python train.py --model="self-supervised image encoder" --dataset="stained colorectal tissue patches (NCT-CRC-HE-100K)" --train_examples=90422 --image_size=32 --crop_scale_min=0.4 --horizontal_flip=true --color_jitter=0.6 --cutout=0.4 --method="vicreg" --arch="convnext_v2" --isotropic=false --norm="layernorm" --activation="swiglu" --mlp_ratio=2.67 --inner_norm=false --patch_size=[2, 2] --depths=[4, 4, 4] --widths=[48, 96, 192] --kernel_size=3 --projector_hidden=1024 --projector_out=1024 --projector_hidden_layers=1 --init="torch_default" --residual_init="none" --optimizer="soap" --beta2=0.999 --lr=0.0024 --beta1=0.95 --shampoo_beta=0.95 --eps=1e-08 --precondition_frequency=10 --max_precond_dim=1024 --one_sided=true --adamw_lr_other_params=0.003 --steps=9900 --batch_size=256 --epochs=28.0 --lr_schedule="linear" --final_lr_fraction=0.05 --warmup_steps=490 --weight_decay=0.05 --adamw_weight_decay_other_params=0.05
Rows from block 8, named by matrix and row number. Rows with one number belong to one neuron. Each number is 50 + 10 x the weight over its row's rms, rounded and kept within 0 to 99. All counts start at 0. After the name is the row's rms in percent of the matrix's.
# gate: MLP gate (model.blocks.8.mlp.gate.weight, 512x192), inputs 96-191
# fc1: MLP up (model.blocks.8.mlp.fc1.weight, 512x192), inputs 96-191
# fc2: MLP down (model.blocks.8.mlp.fc2.weight, 192x512, transposed), outputs 96-191
gate.179 101:46 52 56 56 55 42 43 63 38 43 45 37 56 48 41 42 40 69 64 61 51 55 50 37 75 48 44 46 26 50 43 56 66 71 56 56 59 57 49 55 56 39 59 50 69 49 63 51 50 41 52 42 53 44 42 51 52 49 36 53 51 53 40 64 42 42 43 71 60 52 54 47 47 57 39 60 42 43 49 53 39 59 50 43 41 36 70 67 40 65 63 54 54 36 24 51
gate.180 079:59 38 43 48 51 65 53 57 49 51 51 53 50 65 53 51 32 67 57 54 63 63 46 52 65 54 38 47 58 34 52 50 46 45 47 41 47 52 47 69 58 41 47 48 56 64 49 49 38 58 54 40 40 33 43 21 47 44 59 72 38 43 59 54 33 32 49 61 46 50 61 60 57 38 38 44 62 46 39 52 46 52 63 45 47 50 45 32 45 60 58 51 35 59 59 61
gate.181 086:41 40 66 46 48 36 57 56 43 37 60 58 48 56 53 64 55 43 38 45 44 51 51 52 73 44 40 40 49 51 57 63 36 59 39 46 50 44 69 40 51 60 68 28 44 47 52 61 27 51 55 41 43 43 61 37 48 49 34 42 45 47 61 33 36 36 45 50 23 44 46 44 37 46 64 54 69 33 46 50 50 69 58 60 52 46 46 60 47 56 54 43 33 52 43 45
gate.182 107:48 47 45 38 52 55 52 52 38 43 52 56 48 54 56 54 49 43 40 32 34 46 61 61 56 52 39 58 50 36 52 26 36 33 41 59 32 46 51 42 55 55 41 53 35 38 28 68 61 60 52 47 62 50 39 50 37 50 50 45 53 72 34 53 53 51 59 56 43 52 42 66 35 55 63 67 46 53 47 57 43 39 61 41 47 38 62 47 33 49 45 42 55 60 51 45
gate.183 092:54 42 53 52 55 53 40 51 33 50 40 53 45 46 43 50 44 57 51 37 32 51 44 54 54 47 57 39 54 64 54 51 53 57 50 63 44 46 55 53 63 45 46 51 72 66 51 51 58 49 60 53 60 59 58 41 35 55 31 54 44 60 40 62 68 46 56 43 50 45 48 49 52 43 43 63 41 43 42 44 37 42 48 65 51 57 63 44 51 23 36 41 54 46 52 48
gate.184 099:39 35 52 56 54 52 58 50 27 52 54 44 47 60 54 31 42 40 37 43 60 37 64 37 41 38 57 45 42 46 51 47 30 55 58 64 33 33 50 48 55 42 56 50 51 52 39 35 46 59 52 63 54 48 46 64 43 30 38 52 48 45 53 65 59 58 60 68 31 48 49 61 45 56 58 48 52 53 44 57 48 46 44 57 62 42 32 58 46 41 55 60 66 63 48 46
gate.185 106:58 67 28 41 41 38 56 43 60 54 58 29 45 58 34 56 67 41 60 35 54 61 53 48 61 67 56 35 50 37 58 41 63 49 42 49 55 63 63 43 45 59 38 62 62 47 41 38 40 53 60 34 68 41 54 48 40 47 46 47 66 43 46 56 51 49 53 33 37 53 46 52 54 59 59 40 65 49 65 57 52 59 61 58 44 33 50 46 66 60 45 44 55 52 68 60
gate.186 108:52 39 57 38 55 54 68 61 48 59 54 58 40 50 60 51 48 45 50 56 47 53 52 41 39 56 49 55 50 26 54 49 50 45 51 47 56 59 56 42 55 45 52 47 69 49 55 42 64 57 45 55 45 61 51 59 64 52 38 58 23 61 37 56 51 45 71 43 52 40 53 53 42 42 42 57 53 45 58 42 44 50 48 50 51 56 52 42 25 47 67 56 61 45 52 62
gate.187 106:40 52 37 63 59 43 45 61 44 52 52 45 47 39 60 61 48 54 51 49 55 51 59 61 39 62 54 49 34 53 27 44 43 67 41 41 55 60 55 64 53 41 50 37 69 43 69 29 63 61 33 65 55 39 51 53 51 39 39 69 57 51 41 54 43 53 59 37 53 36 44 62 50 59 49 38 58 79 45 50 61 43 68 47 53 60 54 41 62 48 64 63 59 37 47 59
gate.188 091:47 43 38 63 43 41 33 56 46 51 70 37 53 44 66 50 63 53 55 38 41 52 49 64 47 52 42 37 51 51 59 65 42 40 57 62 47 59 59 47 53 40 37 17 45 50 70 47 55 49 59 55 64 40 45 56 59 51 40 35 45 60 45 59 45 40 48 49 47 64 30 59 43 51 38 34 39 57 50 53 43 48 51 41 60 57 63 55 59 52 59 47 45 55 36 48
fc1.179 096:68 27 57 34 53 52 49 56 45 59 40 34 30 47 51 55 47 36 66 60 38 63 59 26 58 52 37 62 47 58 32 45 63 50 41 49 58 61 47 61 64 59 60 57 50 45 58 47 45 37 32 58 57 49 47 60 50 55 55 62 41 54 45 54 59 50 49 48 44 56 60 60 39 35 55 26 46 40 46 50 51 51 62 37 54 35 26 47 53 56 43 63 59 46 30 56
fc1.180 078:42 44 56 52 38 82 50 48 46 48 41 60 50 57 48 60 41 58 64 60 62 57 40 55 74 54 34 59 43 32 55 55 44 45 42 40 49 54 47 79 60 46 47 51 52 58 43 46 44 53 59 44 54 43 44 37 48 41 48 58 36 40 58 55 39 38 61 63 39 56 58 48 59 46 49 41 55 45 44 41 46 60 75 40 49 44 34 41 50 59 58 52 33 60 52 66
fc1.181 082:47 32 57 65 39 38 48 56 55 28 56 41 39 54 44 58 61 50 42 57 63 38 58 51 66 55 52 60 59 62 52 63 47 67 48 54 70 59 59 49 59 67 49 53 48 43 55 57 49 49 52 35 39 46 43 51 49 54 53 39 52 38 54 44 53 62 30 73 38 39 59 38 58 63 52 48 56 31 48 54 51 51 46 69 45 53 37 53 57 58 50 54 44 62 60 52
fc1.182 102:47 46 55 43 52 54 45 56 36 32 38 67 48 43 32 43 52 66 44 54 44 45 57 63 39 54 53 45 53 64 30 58 43 52 46 54 60 46 42 49 46 45 60 51 31 35 31 51 70 54 50 44 46 47 43 49 52 64 50 48 55 49 72 42 41 55 50 44 36 44 50 50 65 32 52 36 65 57 40 37 51 49 57 65 46 46 40 45 43 66 28 40 55 59 51 61
fc1.183 100:43 49 55 64 51 54 29 39 40 50 42 54 42 47 58 60 32 71 48 68 65 52 56 49 60 42 39 61 74 57 54 55 53 68 45 44 59 41 49 49 42 37 34 63 52 51 62 57 70 50 58 52 43 65 52 43 53 63 35 37 43 41 50 49 56 46 38 52 55 40 51 55 55 58 52 66 34 58 53 62 53 37 60 57 49 48 77 35 22 56 62 54 46 43 53 32
fc1.184 107:62 62 68 45 44 68 68 60 61 42 46 51 48 43 33 68 60 63 59 51 46 77 61 56 39 51 33 61 52 50 59 56 61 48 44 59 58 36 53 37 44 49 49 36 46 35 47 68 52 44 44 32 44 53 53 53 59 55 38 43 56 50 44 60 30 42 42 48 50 47 45 53 53 58 43 63 51 50 52 45 57 46 30 39 40 60 61 60 33 57 40 45 50 59 63 61
fc1.185 103:58 61 27 44 50 41 49 47 49 63 44 30 49 55 30 48 58 51 58 47 57 46 41 39 53 60 48 35 52 41 59 42 79 43 52 47 72 51 41 48 52 60 41 46 51 37 39 33 37 35 60 49 64 37 57 48 41 62 51 56 81 41 42 51 48 48 51 49 48 36 62 54 46 50 53 55 68 43 48 49 51 54 48 43 57 34 56 55 51 60 47 44 54 61 73 67
fc1.186 107:59 54 62 56 51 48 70 63 58 53 61 46 58 26 40 36 37 48 54 50 37 60 42 24 36 34 24 39 58 46 42 57 40 48 52 57 50 38 32 59 56 53 43 41 41 51 55 50 53 40 54 37 59 44 47 45 60 36 60 60 47 58 44 45 55 42 36 53 57 56 38 44 57 49 45 56 57 57 38 50 63 54 59 51 58 63 47 64 40 58 58 48 40 53 57 42
fc1.187 107:60 52 63 40 53 61 45 51 57 39 53 45 44 43 43 66 72 46 48 49 41 62 61 38 50 36 57 42 47 36 27 38 43 58 50 47 55 51 39 48 47 43 37 44 51 38 31 68 40 44 65 32 48 64 43 47 47 64 24 46 48 47 45 53 38 67 36 42 44 57 69 53 47 65 54 38 48 49 35 66 44 47 47 58 44 46 37 54 68 52 41 39 57 27 57 43
fc1.188 087:40 38 46 75 62 58 25 64 55 54 46 51 50 49 51 50 51 39 39 65 36 49 43 51 45 45 47 62 54 43 55 63 39 43 61 58 43 54 37 49 48 54 55 47 59 49 65 43 53 50 62 58 47 52 58 62 55 68 49 65 65 58 34 65 44 53 47 62 64 44 49 48 54 48 34 57 46 41 40 43 50 51 30 51 55 46 67 30 43 52 54 32 51 54 39 53
fc2.179 101:52 61 40 54 63 54 55 66 50 33 55 49 53 55 47 48 49 46 51 43 53 38 49 50 47 43 63 55 65 51 67 49 57 46 60 23 62 56 61 56 75 45 45 45 46 38 47 60 42 32 55 50 55 60 68 39 62 47 49 59 33 29 69 42 65 42 30 67 76 53 50 39 57 46 52 41 62 40 44 52 48 58 39 52 53 49 46 64 46 56 56 62 51 68 51 53
fc2.180 085:59 40 58 66 40 65 35 33 47 57 53 24 64 37 58 52 48 57 61 69 48 49 56 59 53 48 52 70 56 41 44 29 45 52 66 52 44 40 43 45 43 53 59 59 41 47 49 48 56 30 43 52 33 41 45 56 51 61 67 53 68 52 55 66 59 75 49 44 37 49 39 33 43 44 50 68 43 59 61 41 64 32 47 67 45 45 29 51 44 58 61 50 61 54 53 52
fc2.181 092:47 37 58 62 46 69 51 75 61 45 49 61 51 58 46 48 61 50 50 47 51 66 43 40 44 56 53 52 42 55 42 53 44 69 47 52 51 71 59 52 45 42 42 67 46 56 65 31 52 57 34 34 53 49 40 62 24 45 26 34 55 46 55 59 45 49 44 49 58 36 47 51 40 37 45 50 51 60 57 42 42 34 51 51 50 33 45 45 55 46 38 37 47 33 41 60
fc2.182 106:49 35 52 44 53 38 40 47 52 46 31 58 53 44 38 34 44 55 50 43 39 46 30 42 55 54 41 48 48 29 32 42 37 35 62 58 42 63 61 54 68 63 61 63 53 37 51 45 54 52 53 46 54 34 37 59 36 52 68 41 55 54 63 48 47 40 31 50 61 49 51 48 57 56 55 44 52 43 60 41 54 26 52 47 57 58 71 45 39 48 43 75 40 61 55 54
fc2.183 107:65 46 48 37 73 49 40 51 46 63 33 50 53 41 30 55 58 61 58 52 50 62 59 58 32 56 66 49 52 47 30 61 60 51 46 38 41 61 51 60 32 39 48 36 50 46 37 47 26 38 55 42 40 28 32 49 50 38 68 33 47 39 65 49 45 58 31 53 48 57 39 70 61 29 35 48 47 56 51 68 52 54 50 61 42 29 46 50 57 42 70 42 55 53 34 52
fc2.184 100:45 39 59 59 36 41 33 43 64 45 48 62 53 41 53 50 60 52 49 46 66 58 64 50 51 52 44 36 54 55 54 49 55 38 48 47 61 61 61 37 58 45 47 39 37 51 59 46 49 58 36 53 42 39 62 49 40 51 49 51 42 48 48 38 34 47 46 53 55 47 62 60 44 40 42 34 58 45 62 46 67 64 54 45 60 57 76 63 45 59 39 32 57 43 53 38
fc2.185 102:56 46 53 64 50 61 64 37 54 45 46 45 74 59 61 60 38 41 61 59 49 60 59 44 56 55 58 46 45 57 62 40 29 62 57 50 52 50 52 61 57 41 56 41 64 48 41 38 51 43 34 43 61 43 42 30 35 44 52 51 40 55 46 56 61 51 41 46 33 47 48 59 59 52 52 42 30 47 60 38 57 57 57 37 30 55 43 46 48 33 71 62 53 47 52 52
fc2.186 107:58 54 60 45 45 48 36 57 39 56 56 35 57 44 62 58 32 59 60 32 49 48 54 45 43 56 47 45 42 38 40 49 30 34 28 46 29 42 45 50 45 37 49 59 57 64 59 33 54 54 47 40 53 44 58 53 43 48 66 43 62 66 45 56 53 38 43 33 59 43 64 46 38 61 62 46 50 36 61 50 46 52 39 65 53 67 49 69 60 47 56 58 54 72 72 57
fc2.187 105:49 51 43 64 55 70 40 50 64 48 60 55 35 49 46 35 60 40 54 55 63 58 46 44 40 71 65 48 66 54 57 35 58 46 36 52 65 42 43 44 49 35 48 50 32 61 59 58 42 41 31 43 53 41 53 65 56 52 52 39 44 40 43 35 62 49 58 64 49 46 51 77 58 55 41 55 53 51 33 51 55 54 54 52 55 44 65 59 66 59 24 48 48 41 55 49
fc2.188 094:50 49 45 43 35 52 43 49 34 60 53 35 55 49 47 70 37 34 65 58 53 45 48 37 72 48 57 62 61 48 59 46 44 52 41 69 51 48 51 56 52 59 51 42 51 58 64 32 49 46 33 50 43 45 35 43 26 57 49 33 48 58 63 65 48 35 37 58 42 46 51 49 35 40 48 33 56 40 63 46 49 51 58 51 39 65 46 44 61 45 46 53 43 46 54 61