{
  "model": "self-supervised image encoder",
  "dataset": "stained colorectal tissue patches (NCT-CRC-HE-100K)",
  "train_examples": 90422,
  "image_size": 32,
  "crop_scale_min": 0.4,
  "horizontal_flip": true,
  "color_jitter": 0.6,
  "cutout": 0.4,
  "method": "vicreg",
  "arch": "convnext_v2",
  "isotropic": false,
  "norm": "layernorm",
  "hidden_act": "swiglu",
  "mlp_ratio": 2.67,
  "inner_norm": false,
  "patch_size": [2, 2],
  "depths": [4, 4, 4],
  "widths": [48, 96, 192],
  "kernel_size": 3,
  "projector_hidden": 1024,
  "projector_out": 1024,
  "projector_hidden_layers": 1,
  "init": "torch_default",
  "residual_init": "none",
  "optimizer": "soap",
  "beta2": 0.999,
  "learning_rate": 0.0024,
  "beta1": 0.95,
  "shampoo_beta": 0.95,
  "eps": 1e-08,
  "precondition_frequency": 10,
  "max_precond_dim": 1024,
  "one_sided": true,
  "adamw_lr_other_params": 0.003,
  "max_steps": 9900,
  "batch_size": 256,
  "epochs": 28.0,
  "lr_schedule": "linear",
  "final_lr_fraction": 0.05,
  "warmup_steps": 490,
  "weight_decay": 0.05,
  "adamw_weight_decay_other_params": 0.05
}
Rows from block 6 of a small self-supervised image encoder, named by matrix and row number. Rows with one number belong to one neuron. Each number is 128 + 32 x the weight over its row's rms, rounded and kept within 0 to 255. All counts start at 0. After the name is the row's rms in percent of the matrix's.
After each neuron's rows are labels from the 100 images, of 14848, where the neuron reaches its largest size: "responds to" is what is common among them. Only what is clearly more common there than usual is listed. The data: stained colorectal tissue patches (NCT-CRC-HE-100K).
# gate: MLP gate (model.blocks.6.mlp.gate.weight, 256x96), inputs 0-95
# fc1: MLP up (model.blocks.6.mlp.fc1.weight, 256x96), inputs 0-95
# fc2: MLP down (model.blocks.6.mlp.fc2.weight, 96x256, transposed), outputs 0-95

gate.254 085 [ 76 146 136  93 120 165 119  83 101 128 106 113  83 140 121 115 131  84 100 135 169  80 123 127 168 102 167 196 158 146 111 146 119 126  90 134 136 144 154 153 133 144 107 107 104 129  95 128 209 111 170 124  98  66 102 110  75 107 137 147 127 138 150 185 113 127 164 185 110 111  87  94 176 107 148 139 137  70 146 176 218 105  77 102 124 150 168 110  99 168 108  80 141 123 111 192]
fc1.254 078 [127 138 123 138  94 148 104  89 124 141  88 100  57 131 130 118 134  70 123 131 165  88 141 154 147  85 141 113 175 120 126 165 174  88 119 180 150 154 184  94 110 146 153 107 150 148 102 149 185  86 110 129 140  69  80 112  80 145 130 173 103 141  84 183 142 109 134 175  83 112  95 108 171 105 117 141 141 142 124 121 161 113  95  98 145 144 183 177  37 171 149 101  71 118 127 175]
fc2.254 080 [130 100 137  77 147 141 144 135 106 180 109 104 118  82  82 188 149 167  90 140 139  97 161 174 179 127 134 107 146  87 149  84 134  65 115 143 114 127 129 103 139 115 109 149 102 130 133 109  66 124 192 154 159 192 119 124 143 157 190 148 167 163 194 141 114 115  90 127 145 146 100 127 118 177 147 134 113 148 157 156 158 184 149 122 135  48 155 136 195 117 187 161 138  89  91 152]
responds to: tissue: adipose tissue

gate.255 105 [126 133 124 128 103  98 152 188 119 160 136 156 135 137 143 166 114 149 115 165  68 171  90  54 173 106 136 100  93 155 122 129 128 143  95  85  96 106  99 158 104  80  69 175 181 140 115 172 148  97  93 132  83 115 183 134 143 178  92 168 136 116 176 168 188  85 134 173 111  98 134 155  90 126  91  85 102 133 135  74 112 128 123 129 131 177 138 134 130 178 183 146 175 119  97  86]
fc1.255 115 [124  95 100  46 137 127 117  39 122  83 110 102 120 169 133 152 164 174  53 100 108 128 143 134 140 114 112 127 105 110 168 142 131 151 172 119  88 114 172 179 131 137  74 102 150 132  96  86 144 167 160 157 129 136 137 189 132 118  83 147 184  86  82 172 118 144  79 116 110 128 103 119 186 123  94  79 179 122 100 172  98  83 152 137 142 150 141 119 138 104 141  95 146 137  79 175]
fc2.255 112 [152 133 148 113  67  95 126  72 111 118 115 104 108 127 167 130 152 129 104 112 111 104 148  71 133 116 144 191 151 120 176  98 116  89 126 125 147 108 100 133  98  59 128  88 195 115  88 155 122 149 131 143  90 177 159 132 150 116 153 181 157 131  93 186  35  92 125 128 189 134 123 127 161 125  84 116 148  98  34 125 118 153 130 119 166  70 151 142 171 105 164  93 133 121 160 140]
responds to: tissue: tumour epithelium

gate.21 103 [ 96 116 165 102  80 141 177 133 151 144 169 124 110 108 105 128 101  83 133 176 150 131  93 124 129 130 118  87 120 129  84 142 117 117  60 152  79 141  70 136 188 149 116 170 111 126 162  87 114  67 121 106  80 113 123  56 127 131  98 108 115  85 160 120 221 158 163 162 161 195 137 161 104 176 134  88 132 141  95  87 138 173 166 159 151 155 167 146  83 130 107 124 122 124 116  86]
fc1.21 102 [141 145 109  78 122 133 109 158  98 144 107 141 149 118 134 183 173 189 195  84 109 162  85 140 133 134 189 166  80 191 138 104  99 159 120 139 120 142 155  53 161 207 119 121  94 160  97  97 108  92 114 111 154  99 171  39 162 126 111 176 112 161 129 108 133 129 121 116  80 130 102 164  91 125 172 106  82 124 136 105 135 103 104 155 110 164 130 115 122 117 162 149 147 119  76 165]
fc2.21 108 [ 99 142  92 165 174 120 125 157 150 160 145 162 143 134 115 121  62  79 147 117 140 106 143 164 145 138  51 125 167 165 132 156  92 121 151  93  58 149 121 166 150 148 123 151  53 104 103 152 127 180  76 122 151  65 178 133 139  86 174 138 163 118 128 108 171 139  81 129 129 107  55 169 112 126 134 105 115 143 175 134 194 102 135 172 146 109 173 142  85 172 137 140 113 156 168 135]
responds to: tissue: tumour epithelium

gate.144 101 [123  83 165 105 151 201 129 126 134 137 162 108 128 129 128 116 119 101 137 122 119 136 115 143 137 103 123 113 102 151 114  88 135 152 131  99 194  87 150 118 120 179  83 143 150 130 175 141  69 132 141 174 114  46 128 112 171 110 159 158 137 105 180 186 137 131 119 209  94 140 131 126 194 148 198 120 172 146 157  89  87 104 164 140 108 128 104 127 132 148 134  68 103 171 172  49]
fc1.144 096 [138  92 151  75 126 198 137 126 126 129 142 103 110 180 173  72 121 169 128 189 107 116 155 102 172 122 111 171 126 148 111 115 109 171 189  55  82 120 110 160 114 139 138  69 124  90 156 143 160 122 121  69 124  65 125  88 161 131  95 138 150 134 165 129 118 148 104 131 116 212 148 112 185 136 132 112 143 130 144 108  92 134 122 158 144 107  86 140 201 174 103 123 122 197 126 108]
fc2.144 110 [163  76 133 183 145  36 183 156 120 125 139 141  95 129 138 111 103 129 105 104  96  95 106 109 159 123 113 163 212 108 149 105 108  84 130 167 119 106 116 149 155 161 145 148  99 155 154 118 113 158 156  99 152 152 130 156 155 156 155 112 142 134 125 220 181  89 113 105  44 180 113 148 118 130 180 106 136 132 138 142 176 110 133 145 168 151  99 140  85  61 129  90 122 122 107 173]
responds to: tissue: tumour epithelium

gate.252 111 [133 104 145 163  69 101 142 151 148 108 172 155 104 156 135 113 114  97 126 159 149 109 158  74 155 154 109 136 104 104 128  86 131 111 103 150  99 152 129  91 133 160 173  76 156 200 156 119  98 131 128 147 134  78 174 101 140 125 150 185  96 149 156  72 145 103  92 149  86 132 189 141 136 129  94  84 132 128 139 119  99 177 207 152 117 121 160 140 178  64  96  62  55 137 166 128]
fc1.252 097 [ 95 123 177 116 167 121 127 167 159 127  89 133  73 168 130  83 125 117 114 111 140 161 105 119  99 157 155 153 165  78 113 134 164 141 132  94 129 146  91 165  73 163 148  73 177  92  95 121 137 155 117 174 114 138 139  98 176 107 128 176 138  95 168 120 147 125 112 144 205 126  98  68 137 218 148 100  68 111 115  52 136 176  97 119 160 114 116 130  98 129 141 135 128  68  84 143]
fc2.252 094 [173 142 109 168 126 139 128 121 125 110 117  92 120 129  66 130 143 123 182  99  99 143 138 142  97 122 145 159 151 143 109 187 134  77  59 126 197  90 192 101  84  97 131 130 187  86 142 174 137  89 173 109 128 119 127 124 149 105 105 239 149 127 159 124 109 161 149  94 113 110 115 141 110 135 185  83 154 179  79 166 152 137 104  62 125 123 118 191 129 125 110 144 100 129 114 133]
responds to: tissue: adipose tissue

gate.194 106 [137  65  79 125 161  90 149 129 132 160 135 139 152  83 133 154 126 112 116 153 116 147 112 126 174  98 149 110 127 162 153  81 166 220  82  70  65 112 121 119  94 100 118 138 121 117 103 129 168 144  73  62 114 179 119 114 158 124 146 150 155 143 173 152 141 109 108 167  93 151 151  91  60 137 169 185 159 130 148  66 127 136 148 136  63 107  90 162 158 114 116  97 112 180 106 109]
fc1.194 102 [143 137 102 132 143 162  65 148  58 133  84 161 163 147 130 115 128 124  96 169 115 104 175  72 138  93 129 143 142 105  44 143 114 180 150  75 172 140 134 155 116  86 130 165 136  88 120 143 172 164 106 126 140  98 158 116 143 124 130 144 126 152 122 140  90 130 100 112 116 104 147 102 174 169 131 137  44 114 118 167 126  66  98 160 119 173 197 110 130 224 128  98 143 148  90 139]
fc2.194 106 [ 79 121  75 188  96 112 117 139 149  91  96 139 104 130 130 146 164 171 130 132 103 138 164  88  95 179 132  92 153 116  67 127 111 167 202 123 116 153 141 163 137 115 146 109 209  60 151 145 134 123 111  81  93 121 111  86 156  72 142 178 126 137 129 135 170 119 142 102 148 111  76 194 120  70 134 163 125 112 129 178 128 121 141 127 113 101 112  98  41 119 102 133 140 146  94  77]
responds to: tissue: tumour epithelium

gate.211 099 [166  98 162 156 108 141  93 119 109 120 126 188  98 137 145  44 130 160 144 101 189 132 154 125 113  60  92 129 102 128 122 131  85 120 176 112 135 106 134 153 123 187 100 127  74 118 157 160 129 151 103 146 168 139 156 132  91  89 201  74  82  79  91  86 133 130 118 111 154 133 139 113 115 129 114 120 153 124 105 128  46 138 132 183 165 156 109 220 120  92 130 128 101 146 167  97]
fc1.211 093 [144 162 100 153 123 163  97 141 123  66  96  98 119 184 157 118 141  78 148 110 109 143 126 136 108 123 142 131 104 106 115 157 127 136 179  68 141 132 141 169 100 154 143  87 146  91 142 186 141 187 101 114  91 122 137  88  87  36 227 140 139 103 133 173 144 153 110 105 161 123 118 162  66 127 134  98 153  84 127 133 189 113 136 187 137  97 102 181 162 101 135 109 118 132 126 182]
fc2.211 095 [ 52 168 105 125 165  77 177 151 170 167 141 153 139 105 180 110 164 196 133 176 176  95 162 161 105 152 114 164 160 157 172  82 124 116  90 104 122 156 174 151  96 120  96 167 180 110 103 149 188 142 119 118 147  92 100 107 119  84 159 154  97 118  97 116 113 164 141 123 124 141 105 112 159 109 127 136 150  91 114 157 100 162 148 109 144 120 143 217 196 139 113 120  85 125 121 176]
responds to: tissue: tumour epithelium; tissue: debris

gate.20 109 [143 175 105 150  79  83 125 114 162 120  93  75 183 129 155 180 177 123 183 154  96 142 124 175 146 120 106  95 145  80 138  91 139 141 140 127 140 144 126  71 138 108 120 171 144 169  89 175 137 147 130  93 147 129 141 122  15  69 124 108 129  89 211 153 145 121 150 154 121 113  77 127 179 126 155 122 158 153  98 102 160  79 179 132  85 110 122 100 137 116 150 140 146 161 108 145]
fc1.20 115 [100  96 177 147 122 141  70  86 119 106 117 101 170 123 154 108 218 147 116 137 151 173 123 116 101 126 203 103 117 109 147  84 155 190 146 173 125 131 119 148 122 130 125 129  76 150 165 171  93 154 120 111 154 157 140 147  70 140 112  86 166 112  62  93 104  75 207 140  90 123  86 150 148 116  70 152 146 124  99 122 129 144 163 180 138 156 165 117 131 128  94 116 100 118 101  71]
fc2.20 097 [ 92 103 131 134 129 169  66  78 137 131 141  73 149 110 106 184 124 130 150 154 142 108  88 144 168 202  98 142  80 160 169 148 132 126 142  69 196  83 104  86 121 199  72 139 132 118 103  90 173 154 129  89 113 113 142 123 122  83 161 129  92 131 156 124 158 153 142 142 112 108 129 166 179 112 132  87  75  57 139  89  89 145 178  98 149  77  91 118 111 125 118 103  97 122 110 122]
responds to: tissue: adipose tissue

gate.236 098 [174 119 115 133  96 119 128 118 123 128 173 105  74 133 139 147 170  62 173  64 136 157 127  52 167 146 162  55 132 132 148 137 156 102 105 207 186 132 172 160 135 126 159 122 133 151 112 194 141  97 144 132 139  74 129 107 115 142 130 191 131 185 130 124 151 128 105 134 153 135 195 166 128 133 103 150 141 182  73 148 114 115 111 118 120 146 167 117 138 114 188 123  77 149 167  98]
fc1.236 103 [143 137 118  69 171 126 130  96 155 140 126 110 109 134 139 119 127 204 104  96 103  92 138 126 174 149 106 197 163 106 146 161  98 143 178 104  89 125 114 151 134 111  90 136 143 139 119 171 128 100 188 184  99 146 104 165 109 123  98 123 176  57 115 128  99  72 200 166  65  92 101 100  77 168 139 169  95 129 139 146  90 136 125 107 130  79 116 157 109 128 164 192 163 106 105 161]
fc2.236 093 [142 114  55 135 135 127 106 137 123 140 164 124 117 103  87 178 149 140 104 153  57 134 123 109  82  80 139 123  74 117 110 152 138 112 132  48  87 163 144 200 118 192 144 120 155 135 163 132 130 112  99 113 113 162 144  95 129  72 186 104 164 157 139 118 120 104 158  77 143 153 159 122  91  78 206  64  78 109 155  77 134  85  98 116  78 113 125 104 136 106 154 127 108 124 138 143]
responds to: tissue: adipose tissue

gate.80 110 [116 149 181  98 120 137 113 144 106 139  88 105 208 114 153 129  83 166  65 166 142 165 146  98 138 112 119 203  86 107 106 197 138 131 106 146  83 151 177 119 124 147  97 140 168 146 135 125 134 145 142 131 105  95 134 115 124 118 104 157 146 162 157 144 134  99  85 147 137  96 151 202 153 112 189 119 121 228  98 121 128 156 179 161 124 106 153 159 134 125 185 105 134 192 155  93]
fc1.80 107 [128 132 124  78  75 184 170  98 135 119 176 146 146  74 179 122 167  84 115  91 105 146 117 136  77  80 181 124 155 134 126 164  88 157 128 114 103  88 111 113  85  91 116 128  97 101 159  72 114 141  98 157 114  99 118 135 122 175 169 174 120 132 138 167 140 142 123 167 119 144 181 122 125 191 118  94 176  44 104  89 148 109 136 127 177 107 102 198 146 106 111 104 101  92 140  85]
fc2.80 099 [112 103 149 115 154 164 145 105 131 123 169 113  47 135 180 161 175 120 142  80 165 131 174 122 173 120 169  57 138 140 128 124 155 182 170 112 116 163 115  75 140  97 141 118 123 100 184 137 178 105 117  88 150  91  88 117 111 127 192 160  98  94 117 199 115 106 112 135 187 116 100 142 114 112 124  85  92 151  66 164 121 116 146 123 137  80 167 104 124 119 160  77 144  87 123  79]
responds to: tissue: tumour epithelium; tissue: normal colon mucosa